python train.py --norm_position="pre" --inner_norm=false --learning_rate=0.00105 --batch_size=128 --lr_schedule="linear"
Rows from block 2 of a small autoregressive pixel model, named by matrix and row number. Rows with one number belong to one neuron. Each number is 128 + 32 x the weight over its row's rms, rounded and kept within 0 to 255. All counts start at 0. Numbers have three digits each. After the name is the row's rms in percent of the matrix's.
Before each neuron's rows are labels from the 100 images, of 14976, where the neuron reaches its highest value: "top examples" is what is common among them. Only what is clearly more common there than usual is listed. The data: photos of arthropod specimens (BIOSCAN-5M). In brackets: how many of the 100, against the usual share in percent.
# fc1: MLP up (model.blocks.2.mlp.fc1.weight, 768x192), inputs 64-127
# fc2: MLP down (model.blocks.2.mlp.fc2.weight, 192x768, transposed), outputs 64-127

top examples: order Coleoptera (40 vs 16.8)
fc1.304 092:077108119057127110124107154095209140090114173131121125198148101161155122153120120130114112192147136114116141098138109183122066167092117055187176066107155186139144158127160100073174134089136121
fc2.304 109:165176157080158191108137189183143129144102084191139109127103175158108130124114130050172083103148089077105063112116123107143062100084104138066106134115087112179124160082127143092110119168158124

top examples: order Hymenoptera (43 vs 20.5)
fc1.347 098:104176132149133104088172160112123096131158165171139100158140087106119137159166155137137082114007069152114110176189163101104096131124161171122136143171132179120216151108117146089152135150107110
fc2.347 098:124111159113137112117088097149122049092200154113089162123130141153142119131149168156132210082126220166166148139092170102148192126158114163180077090145155131122108055091160080149111143135147115

top examples: order Coleoptera (52 vs 16.8)
fc1.115 091:114108080164183229140134157136194159147188137116115128141084126078120150144127124118117117084119095066087107124171131080102150190158152075149181111097156124134154146077104159085146140152126083
fc2.115 085:098158113166138127094088066149091127113161116117150153143151092109184120101098172156095157164135148138126122100158172165121183148092107132122066144144057094128103072195117056111136097135088058

top examples: order Coleoptera (37 vs 16.8)
fc1.150 106:149138128080154124054122151162137091154211142113133139144109052103117124059128151124144142140152140165174153110128122075144107167124190085194134072118134083132126102101101143124161100129116120
fc2.150 111:114133116159104117118113111136120091130105090161123171119111130180105111077166141098097081140155186146111142130195120092137145133148123060151099083151161118145199102138135112157122152119112108

top examples: order Coleoptera (45 vs 16.8)
fc1.398 093:089086114147142078164097130103165128168135112106131135212077161152147139104204092105134154134131135103160104082076143103129083134151147184132119098131089134124091140152180141088161091138147132
fc2.398 089:140111164133107142119141128145086087105120134093140097080140132124104156148121145128103092143093070150100163139134143164096121131041128157185123155212137111149073135100100070175086166154099135

top examples: order Coleoptera (36 vs 16.8)
fc1.23 095:124125113115104132139060106095156159093109170115137154127066095138130134105092114087153146140144051114118121119063126100119110139129127132183115103158177115135170116150104146137183112142159113
fc2.23 102:092102160092069117171129173161164116157126122123097139074164168051120176078112172132107066134137150149170085117175115140164072158083092137127110137043103163128149127111155098103101128119124144

top examples: order Coleoptera (40 vs 16.8)
fc1.667 099:132137044152160175175120143150109186114099156166115106117077100134133140124161140172086138148095118061162126117136064172118119140080103095159157131132137130124125163115143139079150139111163114
fc2.667 114:110095189085138102135116114107159159138114115126147085149077107149113178090137067148109137074098071115163137170146175103088123140097122157197116095105169051062127128134153125195133107156126092

top examples: order Coleoptera (41 vs 16.8)
fc1.95 096:163121129144141139164167145108154185154102145060160121125144182165134115167131071159102140114113063178102138173123163152083100126104186137148119138130133066189110099107132114110183120097084084
fc2.95 106:127136118158149141147152164075113113077077140128133122132112131124155148150088148107143151170142143146106101147171116163163092121164104127029098107157125185132121161120140146110096081111174140

top examples: order Coleoptera (38 vs 16.8)
fc1.213 097:172148162196101037157137160146122159100192113128078075128129166132124105112135112050156058149073097132103101120161103136085097131113110131158115135169162098129163097112156134116112186140127134
fc2.213 091:130166067101137119198127127169112012104130113201087132080133172093139124134134109168179120130112144120168169187105133097126124155111151090104163129120106106099091172170153133126124114078108132

top examples: order Coleoptera (50 vs 16.8)
fc1.507 099:159075104172080089160116140122143103176166186172116108150108117196100116105131119134173128161101170134059119119154104059083126167128150147203126132199107135154150116159170180142205126077133102
fc2.507 097:129119075160075111180141119101123147117153145149115111137181109164111149095081130117136122128202137116093128141126136053157180085159145168098094105147153125138159122127129150140080114095139087

top examples: order Coleoptera (45 vs 16.8)
fc1.251 088:092130097083194138125141141107151162164130151169087123038100144135133091158145104138124127113126128126120105129161133120150130180156141166074116151107130129143112126114131150087207134093139134
fc2.251 082:179140141139105141119136155154080105127090160150142158099114150157151141203118146137107107127163098126184096147132093106122147135111140083129108109056115175121081140161149090149035136132167141

top examples: order Coleoptera (46 vs 16.8)
fc1.104 098:135072135078127129145139127180149164166103157172137108137171172165099131184164164070098159150124130114081180132103169156088070141097150082133127066129146047166150148142120185161106110111155099
fc2.104 099:072143111116129124151106128136078074130155107129205156141149108145134156090086180195129035168149130169144135136058074111122138134131091104134144110126113155079054191127130085091160169033072110

top examples: order Coleoptera (49 vs 16.8)
fc1.257 105:171080142110151132140083117115172109136092189104072162132130102091126170139084107087120058091155116099149138150119164093126082135088148131189154043117150173102130108131155139115158163076103142
fc2.257 118:125105192137121145092169088168118036091145130126125070019119116136138131180128136073184135139141107134118122124170096127195118089111121069039113107136144136157114120173213144111132101162171121

top examples: order Hymenoptera (41 vs 20.5)
fc1.204 107:118128133124131132154103188119097180182081148109101128147170161156155136104165101108044074130131136096108103110091189114091051137153197098102140111154139145147142123097144143179126136136126140
fc2.204 098:114092082123136121110115111190168089113124150145177173101148138106122111193062148186160131093088111074111157087184074159151127115100155169155202110113137153151110124113108097101103117163091121

top examples: order Coleoptera (40 vs 16.8)
fc1.718 099:086074127172091097104181117134163152170095120121086050108062119184113094135157134104113119081080152122128150134157121101151076138113178154115168149107180128095107171138174157134116118126109106
fc2.718 102:128113184095096129159162098075106119120115165166147176123125131165134080124103137145155195135145064125175121129118146142100131130115086120091143139184208156086068130134079136112094132092139106

top examples: order Coleoptera (38 vs 16.8)
fc1.344 100:101131127140120112099098118112139128094190145088124100148121062111181152090139083150137114121139111125132120057130124103110084144082100095118098152167100106063130177113124172097150151155107139
fc2.344 098:138093159128161078117151166094116180049108141144182096092148170176145100156116165088143109139162110115112150203168052169125083149134128170152069131084160140159106152118132072165107131150086100

top examples: order Coleoptera (67 vs 16.8)
fc1.231 095:168113138128124066093113128106157113203057127107129121125144105139178158159155160099157143185122151104077109121110104117100120112075131139168109141178156101167132081197132088089144117174052083
fc2.231 101:087144116143128153163168134071164159125165112089064071150075083155140132133094090109144098108184081172156121098115138120146133142158118137093096146118066169147119194168115199143123157120178130

top examples: order Coleoptera (40 vs 16.8)
fc1.143 105:152091135125123141111095155047178122139224147173111111113103113114150128139135122172122176122166109150105092095144139085044151108096141130153166092119076181100162126134120167135163110137140125
fc2.143 106:176133188121038064118146098182131121197128135112104104139111143067139123151103108174117119118118135107122172098158185098140146101132146188091122144205180091091113069092130109078141126120093136

top examples: order Coleoptera (61 vs 16.8)
fc1.505 099:160064091149152165110069148162158104156151135148097145074127072171146145110178172101089128096068172125156154120153189141105160109124243123158192080144170164115157112123140132097117130139142096
fc2.505 099:165177185083103102116097149156158133131203119131190154108071082077136135106126139175118167150119117103135060106130116080109124124085077130084131144117084139070134095096106145173117102164133113

top examples: order Coleoptera (44 vs 16.8)
fc1.542 108:084107103132084119146111160108151184154207133158076100153155110119098174134164123069174124088097138154137108123167101118096151149144157150096152134146123125056088113077119106086172105084135111
fc2.542 096:156157120109110083150100103183182112109138116122124143136118155142148116078116101078077114132121180126150168157115182097122087128119104073097151135149135151142054168030113154140112135108099116

top examples: order Coleoptera (37 vs 16.8)
fc1.161 099:171133105120122116169132115169131120175171194137104156123125108101083143102080141158084141101111159091183142072102146044115106140091115122148152086147192114102114137169145121114138149089171093
fc2.161 095:125087166147116139157091136144167144099095137148138128088157154101111135133177129098119110117090113199157138181098107176068136144151116188142151158120133107109102120118185102148161093116126115

top examples: order Coleoptera (63 vs 16.8)
fc1.249 099:110116144176131027112082138130142097113078157072105131146126156192159138088165105102103089146119121126137171148124142097119129111140107166094100109187152144087152088149151185073157148066142112
fc2.249 099:122138133143136126098141132149141152125181128088186107164075156145163146096194125146134082192105143133088113224178102198098143129128104174107100177072123112117091115121094074194112145130058109

top examples: order Coleoptera (36 vs 16.8)
fc1.576 097:153104139152160068140115142133111180119140177130145084110123128196136158110137073129169112123114123162088150161173094100126094161111129086135078074112103197097093148111148133136095156152181142
fc2.576 093:121177171150120164161161219094147099147089192186165095118070109148114081103096159105099170100145151164117154119153102193144074141125170165134138080062136134112116170156122114116121102167090143

top examples: order Coleoptera (58 vs 16.8)
fc1.162 099:122105139165146123074138183120187194106120100164090121122135175131128138079082106182094108129109039162113138138119114058108106147157106136132135074167143071096131109154129182123188143086168105
fc2.162 094:145196100114123127144106122117085172133103183159160085043159106094125183143090174131151146189142138092134189170123128121125139108137108064098180184110100115146120123071140114142179098087111154

top examples: order Coleoptera (62 vs 16.8)
fc1.476 097:114080091140167149133168174152114153093127153098153159132145192167132153079143115068089171130135128128127113142150107080097127139101158095220128143119140127190143145126215131116087101108179095
fc2.476 086:106122070091102104164096131141149147149146113129100084191129114117130191133128157163138103077094149188116153073150112211135147125098082160121185135113102095078126152114138143130159124184071128

top examples: order Coleoptera (39 vs 16.8)
fc1.322 096:129113118153136132139178149121112133090071140109129137124163101107162152162133119092094096109119196089117105134170100125113128164155086151133176089147217100065162083146142151079168108087071103
fc2.322 101:111088129153139116149096174134111174154102119078073126101146129145101147092057095171101097190104100132101171110145168096143119138083104168182144129116131135095147139102121082102124149080130110

top examples: order Coleoptera (41 vs 16.8)
fc1.643 098:143111141062155146141088140129161163083084132104073092118126108187141109091106179131142119121085144149117137042138156112116095144128187133133156168153120111109094148101184136124155117182103129
fc2.643 101:144130131125127108136189111085086110105214178132139142138134104174147111107110192175101130140141185141132133062088126127140153126136126124114113116193066131071137074128155107112113151116133143

top examples: order Hymenoptera (51 vs 20.5)
fc1.400 104:110143144153130122123136157138127140145127139114153105085093115103149162099138152123161183130152155116148066126155046115091133177117201135144136174104158102171129136141112157094163135161187098
fc2.400 111:148121103202148076156138140112129177069116157163153136125150114132140110089152152145116101123160150129121180153203180154136088159059040134142118084126137142127083134060134128049156119113110142

top examples: order Coleoptera (43 vs 16.8)
fc1.457 103:121157096102148157089064112134145187109079109090126125080125139115115147124136088137115092067153114121090091084074151069158022121132111104134097112168101206160134142079139189101167165053134124
fc2.457 098:159154167135126148160142111152101116134149163075167147124108081161140132146114160100126137089088045172096126117127172116046173122043159180070164094148146162060139152130109131128139105163172114

top examples: order Coleoptera (50 vs 16.8)
fc1.511 100:090150127157143174193129125092112128155126159120096127166151140095141178142080094170133098071052097106100106152159157157143105156101179097101114162194137135058118132091135136093135185145169108
fc2.511 110:126163154092161085092135108108083117089162147137153124133123136178176146092204169140136128102145240112159118138146171090108147117123163146162133047105110081132130177196103167206098156142108136

top examples: order Coleoptera (44 vs 16.8)
fc1.234 108:128116103187139139084109115126145102170127116135107121117034156085139134128172091117150075168122171104145118148144076148090123136154136159096122170146206078085121143136165170092169137107134112
fc2.234 099:137096100124117093088185123037125082124126154135115152136139110121112147126125155094060082119111134131107150183134062119173131154156146111144083099096112167131115088105111195151054138166096121

top examples: order Coleoptera (38 vs 16.8)
fc1.594 098:098176120208138169117097137051114129092113120168122125126125066119130114141183102152161138133114086144106139167182149147114099178134135134135107108167098145100128120143126114099159047124086077
fc2.594 099:140122127118149109169102100122090119125193146117122192104072139139167120080177141164115153135096171173112113104104134122162125148122072116164133089063171143124132108115132168159175158142179108

top examples: order Coleoptera (45 vs 16.8)
fc1.296 096:148069195128132096140106155129133117220125130158052093102061170186127124080114132101126149133117174138164113115134148157089109145119165105213163144120187100141069121123161161097156090079149080
fc2.296 095:067096143057075115120084129155124137177136114141100151141123145126132134113105066110185198193175069132135139152102135140141097130116153058121119147142099196122183133158110073063150113173158125

top examples: order Coleoptera (36 vs 16.8)
fc1.592 097:113066142232084112142088123155165154128131108114096068078071103105132109153124118127131099134123104113145152121096079156124077160107132115130160059148118202140148125077112142078114068089169082
fc2.592 094:165074109179125088079105077153050095117137155155126077132075178147140098172093126162149107109157123121159085134107133123195131121079171082143147139116128117114147180238142113085120116158121150

top examples: order Coleoptera (46 vs 16.8)
fc1.201 102:129082084115109101159186109120142114163116151138089102170139132137127116115117102115138148098151121140141133094044150156106130157110144149150186103115156098192147139140156152029146079069180122
fc2.201 103:134128083099146092164130101163126186110166129149125129100179122099120176086135135140156112147091086115145093142085094125177192140110084117106104114157107095150116207075187140146153141083104125

top examples: order Coleoptera (38 vs 16.8)
fc1.335 096:082116109144156103070141147078122135139158165036087076084145106113147096130169088152132120115148132101135058143170116094169074143080125138103143070165173180169145144105132143131166139133092130
fc2.335 093:107138166125121114134100150119137146153099056119146090112103130182116107086121110113152066156104131127154169180145108127101106103165127161146090078132185096114113139125110091134118126188078144

top examples: order Coleoptera (38 vs 16.8)
fc1.647 098:143174063163114064117097154128142192140144141095153128107158124166121122110151099162093072145082083121120115106131127093099141142124088141138101074190167123114088072070127170107152138092128132
fc2.647 083:164120081104154085137219157166139094128084136108155106102060112157116113100112109103122126111146132136150120093107136074097125133183127127129111105078202121131146139074135135149060167171091104

top examples: order Coleoptera (36 vs 16.8)
fc1.354 096:135125114151132103093111120181176147103116151130146126122082136179145117099164133150101211091117114118151140136087162167150106171128164075190098147111146130176086154137133121148114124071115127
fc2.354 105:144199172086159136143069176110154161147079175135117191133072153146153124132099067103099152133104115179085111126168133115130131133141145119176081151107121150162074155120123133117149104149152119

top examples: order Coleoptera (41 vs 16.8)
fc1.109 097:107100120126180165124080121062158178154094113163095141081165150137156136155121163125168129134112108135137183153108142160135054171110134142178136128177114076128190129138164172133203219141110114
fc2.109 092:137178140139086154063170174126126130118078130163148146070102190136153127103102172079146132099132032149125079148132118124110147136122129099161169094066085130048077050157110128105107086121202127

top examples: order Coleoptera (36 vs 16.8)
fc1.186 105:104094104113184167109112183138185094099098147130086119089068160103159103093132132133109133108092084090118095130132110091142121187141165123113111049127149157133116070095166116120153096141138135
fc2.186 107:177124190172102094137162155136117064109155141120131108116131182142152119103155100174134082135138096152128093204179078114074148138134198081136118146128120112139051066133151074162126139203103107

top examples: order Coleoptera (38 vs 16.8)
fc1.125 103:143112077176117154139079122151179186158111104101072173096121151153124162115072091096163120157155085158108143109119117093145086121139127196191131116148119109158072150055163204140116139087150097
fc2.125 097:127153069097163135147120058155127170094103098139165143071130056076124130143170103196160124156136088079151164091126165116104163137127140118068144102126181166132167129112130092152115132160172134

top examples: order Coleoptera (45 vs 16.8)
fc1.724 101:162119168207134089154128150074159128167143138105103105103116039094145107142185137137120074182149114105078160120161101112101084164140190116159126091144132172106091209143106095135166124135143099
fc2.724 104:089172125099174108115164122131127111151133098104146170121198130162157123083125134115105150124108144135120148131146170096116167159129094113127067130060156093144087105136149112146114127113126092

top examples: order Coleoptera (36 vs 16.8)
fc1.442 100:099067125106110186117106151090154169127156151175061121155145132155111082083187115152112085091066129125179152152113061149110087150050132051124134140177135142058103149147113173140119096160109099
fc2.442 107:098171154188129166083101114149126148128065160162080165158087062109131188110131055150161092133105157152136142124136164118144178175104080180066093138141144134102150118156138130088137163112105075

top examples: order Coleoptera (36 vs 16.8)
fc1.461 103:117065140123088066130148124149169145095067166126116119082117101144132118151175123086148066099159160126142181227132149133104118147094130133100107069112125172101110133084135143141171134066127122
fc2.461 091:146146130123150174107124140169153082165119195109120116165139179107111136097146144196085129112163143178112038118151104131079125153095111113142099175139161075153124114107112147186139098128114112

top examples: order Coleoptera (36 vs 16.8)
fc1.455 100:128152078099143124139103175087106111124065152154061109045056202145132124113093129087151113120128137107139120077123122102172143130150137158125133160112167119186100114163159129081193140175154126
fc2.455 100:099159156192090099129110119129168170143159143155110158138185106124117207111145101130138120156090156123124109121129100145193148161121205133164111113123118156101143197086128122089181111073123110

top examples: order Coleoptera (47 vs 16.8)
fc1.190 096:165128183155119117094072144146172129096119161114105082056127116142126138126104141114115112110086097093135104082152164132082118129110103154164196098115168090113132149160135162078153113061100149
fc2.190 100:094141083083115115137101179187106138101120138142097183093108124220105127076059132149139191174156119178163122099084099165131170135079140077162131133109112160101104197115128106092142178183118104

top examples: order Coleoptera (36 vs 16.8)
fc1.634 100:146068144073124154099105140108147162126135150138098157154113081167098121101195137146129189078159145130056137119109090094120070119112120205139163154094135154166132099147159177168119090137075165
fc2.634 100:076166137165092154178100157137154075104107124092166146076033091117155150131111186098128172140147132074116141204096104133097127132091066155119106104097155152148076137117137137096141108080138107