Weights of a small autoregressive pixel model.
Training: ademamix at rate 0.00105, 17900 steps.
Rows from block 3 of a small autoregressive pixel model, named by matrix and row number. Rows with one number belong to one neuron. Each number is 128 + 32 x the weight over its row's rms, rounded and kept within 0 to 255. All counts start at 0. After the name is the row's rms in percent of the matrix's.
After each neuron's rows are labels from the 100 images, of 14976, where the neuron reaches its highest value: "responds to" is what is common among them. Only what is clearly more common there than usual is listed. The data: photos of arthropod specimens (BIOSCAN-5M). In brackets: how many of the 100.
# fc1: MLP up (model.blocks.3.mlp.fc1.weight, 768x192), inputs 0-95
# fc2: MLP down (model.blocks.3.mlp.fc2.weight, 192x768, transposed), outputs 0-95

fc1.438 103 [ 89 127  73 149  98 144 146 118 122 157 117 151  75  66  96 130 114  82 146 136 138 110 135  74 142  80 136 147 139 202 161 114 119  31 134 137 136 119 177 150 132  99 108  96 113 146 101 134 127 142 111 117 135 134 181 129 135 147 136  99 154 111 152 135 176 105 157 125 122 108 156 179  92 127 101 168  87  92 147 175 136  94 165 159 110 146  93  86  67 168 116  97 109 141 121 139]
fc2.438 099 [ 80 127 183 163 213 124 156 123 134 125 132 141  65 173 111 167 110 161  94 147 103 166 154 155 156 169 124 139 140 115 166  68 149 122 109 136 132 108 136  90 159  52 185 145  96 133 121 164 163 219 155 111 108 143 131 155 106 155 125  78 147 147 132 159 165 117 130 137 112 139 136 119 164  92 121 124 121 106 158 155 161 134  67 148 132 124 124 155 141 143 130 134  21 126 179 127]
responds to: order Hymenoptera (41)

fc1.604 082 [124 157 133 113 124 112 147 154 135 103 148  95 106 119 162 156  94 147 120 200 113  87  88 131  81 132 145 161 127 198 209  94 153 191 186  84  94 119  62 205  74  90 106 109 105 125 157 116 126  99 130 121 167 145 113 153 152 130 112  97 101  83 104 121  72  86 134 114 151  98 144  95  97 154 142 104 119 137 180 125 114 141 132 118  66 121 107 142 101  83 111 170  73 115 110 153]
fc2.604 081 [139 147 120 131  94 112 111 111 123 135 116 119 160 173 122 105 150 120 170  95 220 137 103 178 171 125 142 163 144 118 133 173 142 148 125 132 147 127 188  84 145 184 108 123 155 152 115 114  89 153 107 137 151  92 101 105 178 119 122 131 158 109 111 143 127 120 114 126 132 116 110 114 131 119 106 195  99  46 157 177 142 148  76  76 130 131  93  19 127 143 135 172 127 121 122 131]
responds to: order Lepidoptera (39)

fc1.737 102 [109 126  85 129 108 133  77 191 149  99 140 164 117 114  69  57 161 107 113 111 127 139 138 122 155 123 153 167 161 136 166  99 139 180 145 109 120 116 112 160 182 125  79 139 160  79 111 111 147 165  65 140 164 126 121  95  75 135 128 147 143 143 143 144 155  91 125  81 164 108 136  80 192 104 107 120 138 149 176 120 142 102  99 143 156 154 109 129  89 150  93  98 110 165 158 108]
fc2.737 083 [118 136 168 104 157 150 135  90 174 129 113  98  78  80 128 138 104 109  94 166 144 123 122 148 124 107 118 118  72 139 121 128 103 108 118 130 103 168 219 146 147  89 130  93  85 123 189 131 148 185 103 127 138 112 129 119 171 175 137 126  66  34 161 116 104 138  88  78 128  87 135 197  69 104 122 111  98 106 162 150 171 126 183 107 172 169 136  97 164 179 154 107 149  98 122  83]
responds to: order Hemiptera (38)

fc1.606 077 [154 165 118 155  65 118  95 127 105 160 195 114 165 104 127 104  94 101 210 145 170 166 121  63 119 111 161 128 118 184 180 128 162  90 148 108 141  99 162 161  93  85 122 128 108 100 146  98 144 146 128 120 208  91 166 114 130  99 122  94 172  67 125 138 140 151 156 131 131 148 158 111 136 133 165 129 135 168 174 133 126  97 136  88 130 103 124 114  89 139 124 148 175 140 138 185]
fc2.606 076 [126 162  97 154 190 148 111 173 161 134 110 138 117 135 102  44 132 127 144 135 173  88 128 157  96  67 208 125 123 134 124 165 122 145 115 140 103 117 148  57  88 128  80 190 101 119 141 119 162 120  96 137 189 107 192 104 127  87 184 156 115 127 131 133 118  85 140 148 195 123  82 176 179 135 141  98 156 185 148 129  69 148 120 101 123 124 126  88 177 104 127  94 112 128  57 133]
responds to: order Coleoptera (50)

fc1.83 098 [127 124 130 197  78 138 117 162 114 107 126 107 125  70 101 130 106 130 131 212 180 141 137 134 168 132 126 100 124 126 172 202 165  82 120 137 107 111 118 146 142 129  77 144  68  54 157 153 120 140 144 184 164 129 132 151 105  39 176 101 171 158 122 132 126 167  85 123 135 145 151 207 135  84 137 171 182 145 198 101  86  88 120 131 131 137 150 142 102 108  87 121 126 157  75  88]
fc2.83 094 [121 180 109 170 162 114 100  80 117 157  94  85 103 116 137  96 162  76  94 218 129 151 190 174 159 167  91 104  90 128 129 143 138 124 124 128 110 120 139 123 138 144 140 173 140 160 115  56 148 215 113 138 141 135 190 175 138 154 103 127 168 124 171 201 120  69 181 104 114 104 135 117 145  90 100 147  88 146  99 164  93 114 164 120 110 162 158 103  63 113 162 102 127  50  64 179]
responds to: order Coleoptera (48)

fc1.542 104 [116 183 137 142 190  94 146 129 121 113  82 151 140 132  67 104 120 119 144  80  67 152  90 181  97  98 134 105 154 127 142 137 159 180  88  89 104  52 109  96 166  83 124 119 207 144 103  97 181 149 157  89 122 150 130  86 110  96 107 150 119  82 125 166 116  90 153 182 145  83  75 138 198 134 187  98 110 130 126  85  99 142 116 138 111 232 170 124 109 140 121 108 145  87  78 118]
fc2.542 103 [152  97 127 127 124 173 134 139 156 146 125 133  86 137 139 151  99 155 172 140 182 164 122 181 143 125  82 130 134 173 122 114  90  88  80 111  93 170 157 117 177  89 128  30 132 155 143  51  83  86  85 153  93 139 108 181 130 179 106 131 126 158 144  94 140 131 155 106 143  83 100 174 132 135 113 199 125  48 128 158 121 110 134 175 101 135 138  85 138 129 146 160 126 111 145 160]
responds to: order Hemiptera (37)

fc1.509 108 [ 63 183  96 126 150 144 162 186 135 148 147 203 170 153 131  80 114  97 157 157 155 137  95 157 165 120 104 118 172 125 132 136 109 117  90 127 129 142 108 146 134 100  72 136 104 114 115  91 148 141  54 141 118 114 110 118 176  68 101 138 102 129 121 173 114 117 184 127 140 133  99 110 156 156 166  94 134 118 118 120  56 176 139 172 130 146 121  93 141 104  79 142 124 122 125 127]
fc2.509 103 [144  84 122 190 129 147 163 156 139 143 125 160  95  89 114 127 100 141 106 162 111 186 181  98 132 119 116 123 209 129  95 155 194 149 138 122  97 141 110  85 109 118 158 136 126 188  86 126 154 120 119 152 119  61  85 172 146 107 136 123  91  95 150 135 142 153 124  81 174 139 130  97 114 116 104 106 148 165 190 172 164 181 112  95 183 198 142 127 122 148 159 134 197  84 157 162]
responds to: order Hemiptera (31)

fc1.155 083 [108 144 138 178 112 110 119 123 132 138 126 178 119 131 129 117  55  99  83 180 159 109 122 125 197 181 112 151  98 184 151  83 173 102 175 104  69  86 154 163 155 141 172 120 112  97  73 149 106  79 108 171 141 177  75 172 130  99 121 139 175 149  97 132 130 163 133  84 147 143 117 189 149 154 165 126 182  85 154 131 127 168 171 172 147 112 137 162 113 107 110 181  53 118 123 118]
fc2.155 074 [148 150 131 143 144 122 139  63  80 104  99  50 139  82 136 184 117  84 143 185 165 113 138  95 176 137 190 120 134 109 108 113 183 145 151 115 108 128 150 147 169 142 118 140 144 155 140 152 137 161 105 154 161 130 129 160  96 127  81 110 199 163 170  99 112 141 135 127 153  66 131 167 138  93 166 127 138 131 134 108 112  92 111 122 120 159 153 139 147 102 143 101 168  95 131 139]
responds to: order Coleoptera (77)

fc1.76 102 [ 93 144 155 135 113 106 147 110 110 130  92 111 110  86 147 124  97 111 143  64  81 174 131 185 146 127 171 128 114  93 142 128  84 138  61 156 127 137 119 135  58  99  66 118 108 127 190 144 145 137 139 130 124 137 144 166  68 157 112  96 112 166 156 179 137 110 156 156 146  53 130 197 117  80 125 172 110 200 174 117 157  93 182 140  82 171 146 139  88 156 101  90 163 155 112 107]
fc2.76 109 [105 122 234 143 194 101 139  91 153 142 107 109 131 102  68 138 116 167 136 157 170  46 166 126 107 157 118 103 155 164 124 130 144 141 113 117 138 138  97 184 149 124 141 147 134  40 128 125 132 133 119 181 108 134 105 102 114  92 186 123 159 105  31 127 154 106 156 108  95 108 122 137  82 169 194 136 154 136 113  37 104 105  86 153 126 134 135 146 108 121 123 156  59 107 160 158]
responds to: order Coleoptera (40)

fc1.384 090 [ 90 124  67 132 188 108 147 135 155 150 155 107 115  74 132 138 123 109 139 160 132 123 106 114  75 103 155 122 154  80 169 104 107  89 117 121  70 137  65 105  60 104 136 128 125 136 166 139 144  47 125 146  75 156 154 120 125 168 158 130 108 106 131  63 105  90 149  95 178  51 111 144 109 139 194 127  90 125 160  91 114 143 179 135  76 127 155 141  76 123 142 105 137 138  85  76]
fc2.384 082 [ 85 137 156 120 113 155 132 116 118 143 132 169 120  88 117 206  95 169 125 150 181  43 126 143 143 157 120  92  93 168 122 135 122 105 181 144 109 135 174 129 144 160 117 157 178 120 110 152 159  96 127 128 180 148  96 156 100 131 140 105 115 107 103 106 132 118 141 151 100 158  76 118  90 113 135 162 104 117 132 148 151 128  50 146 112  97 134 153 177 162 109 200  87 176 146 107]
responds to: order Coleoptera (63)

fc1.491 100 [138 127  62 147  68 111 126 128 108 153 156  60 104 124  89 143 129 150 189 114 153 131 125 150 146 102 164 154 167 146 157 119 136 134  69 110 168  93 137 143 107 147 140 158  89 128  82  74 166 148 124 122 144  85 123  98  95 172 159 139  86  98 128 141 143 116 129 138 172  97 104 219 144 155 131 125 117  73 130 112  63 112 164 101  96 115 112 174 109  97  95  69  28 150 146 150]
fc2.491 091 [170  49 147  91 114 105 164 132 164 132 141 145 128 134 145  96 159 127 162  92  95  87 167  88  96  97 149 144 138  67 157 118 157  97 114 101 136 132 147 164 131 124  92 168 191 107 180  55  94 152 163 134  72  95 120 149 180 125 133 101 107 123 124 100  96 147 145 143 120 102 115 153 121 157 128 104 159 118 120 121 157 163 136 176 135 131 129 137 110  79 143 172 125  75 107  89]
responds to: order Hemiptera (35)

fc1.201 096 [108 128 121 169 101 155  83  80 134 127  94  76 191 115 129 148 112 115 173 167 120 125 183 182 124 138  98  97 135 136 132 108  92 101 116 144 111 164 171 124 141 182 187 110 131 133  77 175 128  83 109 174 132 155 102 109 114 115 100 119 163 142  95 131 117 171 135 147 149 139 161 130 133 139 135 134  96 137 164 135 146 121  92 150 127  93 146  65  64 154  91 134 113 130 112 132]
fc2.201 095 [119 164  48 116 151 121 132 134 102 180 137 104 111 128 105  70 101 172 116  91 133 124 118 101  59 163  73 142 161 113 137 136 103 168  99 170 132 146 153  88 113  68 149 130  68 132  92  85 145 115  78 118 112 135 185 185 123 123 166 119 103  96 131 154 134 118  89 164 133  73  57  85  65 124 117 162 119  77 136 123 160  76 150 131 176 142 138 122 200  85 102 116 145 103  86 124]
responds to: order Hymenoptera (51)

fc1.334 107 [105 159  93 151 158 148 173 111 140 149  69 131  91  73 135 130 164 150 134 108 103  84  96 115 130  91  67 145 152 139 194 139 120 173 126 130 140 103 103 159 162 157  75 166  97 116 113  93 160  70 114 114 152 131  81 142 185  66 132 130 117 118 111 168  91  83 103  83 123 141 181 118 130  97 138 111 145 206 176 140 133 105 109 134  54 103 114 121 118 135 101 157  88 133 137 111]
fc2.334 103 [149 147  85 125 100  87 148  91 121 120 118 102 116 117 173  64 137 147 127  89 167 148  87 137 146  75 177 137 136  90 136 141 145 136  95 127 166 122 123 128  54  59 123 147 113 198 104  75  81 103 130 160 101 160 112  87 165 129 166 142  90 123 137 158  91  80 127 155 142 112 144 104 140 108 152 146 119 112 145 168 116 137 150 104 153 127 123 178 100  71  87 141 117 157 171  94]
responds to: order Lepidoptera (47)

fc1.3 102 [ 86 152  67 169 117  54 141  97 143 176 165 110  94 142 140 101 127 102 150 114  68 117 106  95 156 170 135  91 136 119 147 132  60 134 134 143 119  95 220 139 111 125 178  97 149 157 105 152 144 145 107 158 137 159 167 128  86 143 127 127 180 142 182 151 145 115  97 156 138  92 108 173 163 121 150  96 138 131 157 120 123  83 113  87 130 106 138  85 154 126 112  75 113 188  96 120]
fc2.3 110 [138 102 126 100 114 165 123 148  73 141 121  57 153 129  87  71 144 162 151 129 108 106 123 117 157  89 155  91 171 123  97 154 174  75 155 103  97 140  42 163 129 206 118 135 135  98 112  84 117 113 143 161 147  66 146 107 152 118 144 141 109 126 118 158 109 126 127  55 133 121 175 136  52 100 113 123 104 103  79 115 188 131 108 140 126 105 140 120 152 155 105 119 135 110 168 139]
responds to: order Hymenoptera (42)

fc1.378 105 [139 157 150 125 156 109 146  95 133 104  91 100  82 164  92 121  95  95 127 198 193 139  73 129 131 138 130 144 109 100 142  84 107 131 118 106 109  93 117 199 130 119 154  84 102 176 158 125 141 154 137 103 105 156 110 169 129  98 122 124  75 157 153 179  84 153 132 209 135 157 167 136 136 143 130 187 129 173 167 185 131 185 152 103  97 145 152 153 142 132 152 122 121 149  84 125]
fc2.378 104 [131 176  34 135 125 148 106 111  67 126 104 163 110  86  89 112 118 169 163  53 130 118 143 148 146 141 137 122 155 137 171 200 104  81 115 155  96  90 112  85 167 117 146 106 110  86 102 146 100 107 160 124 228 113 167 123  97 161 143 149 155 143 106 100 110  96 178  31 115 124  88 196 100 114 146 135 163 169 104  99  87 127 108 110 113 135 118 124  99 157  81 128 153 142 128 206]
responds to: order Coleoptera (70)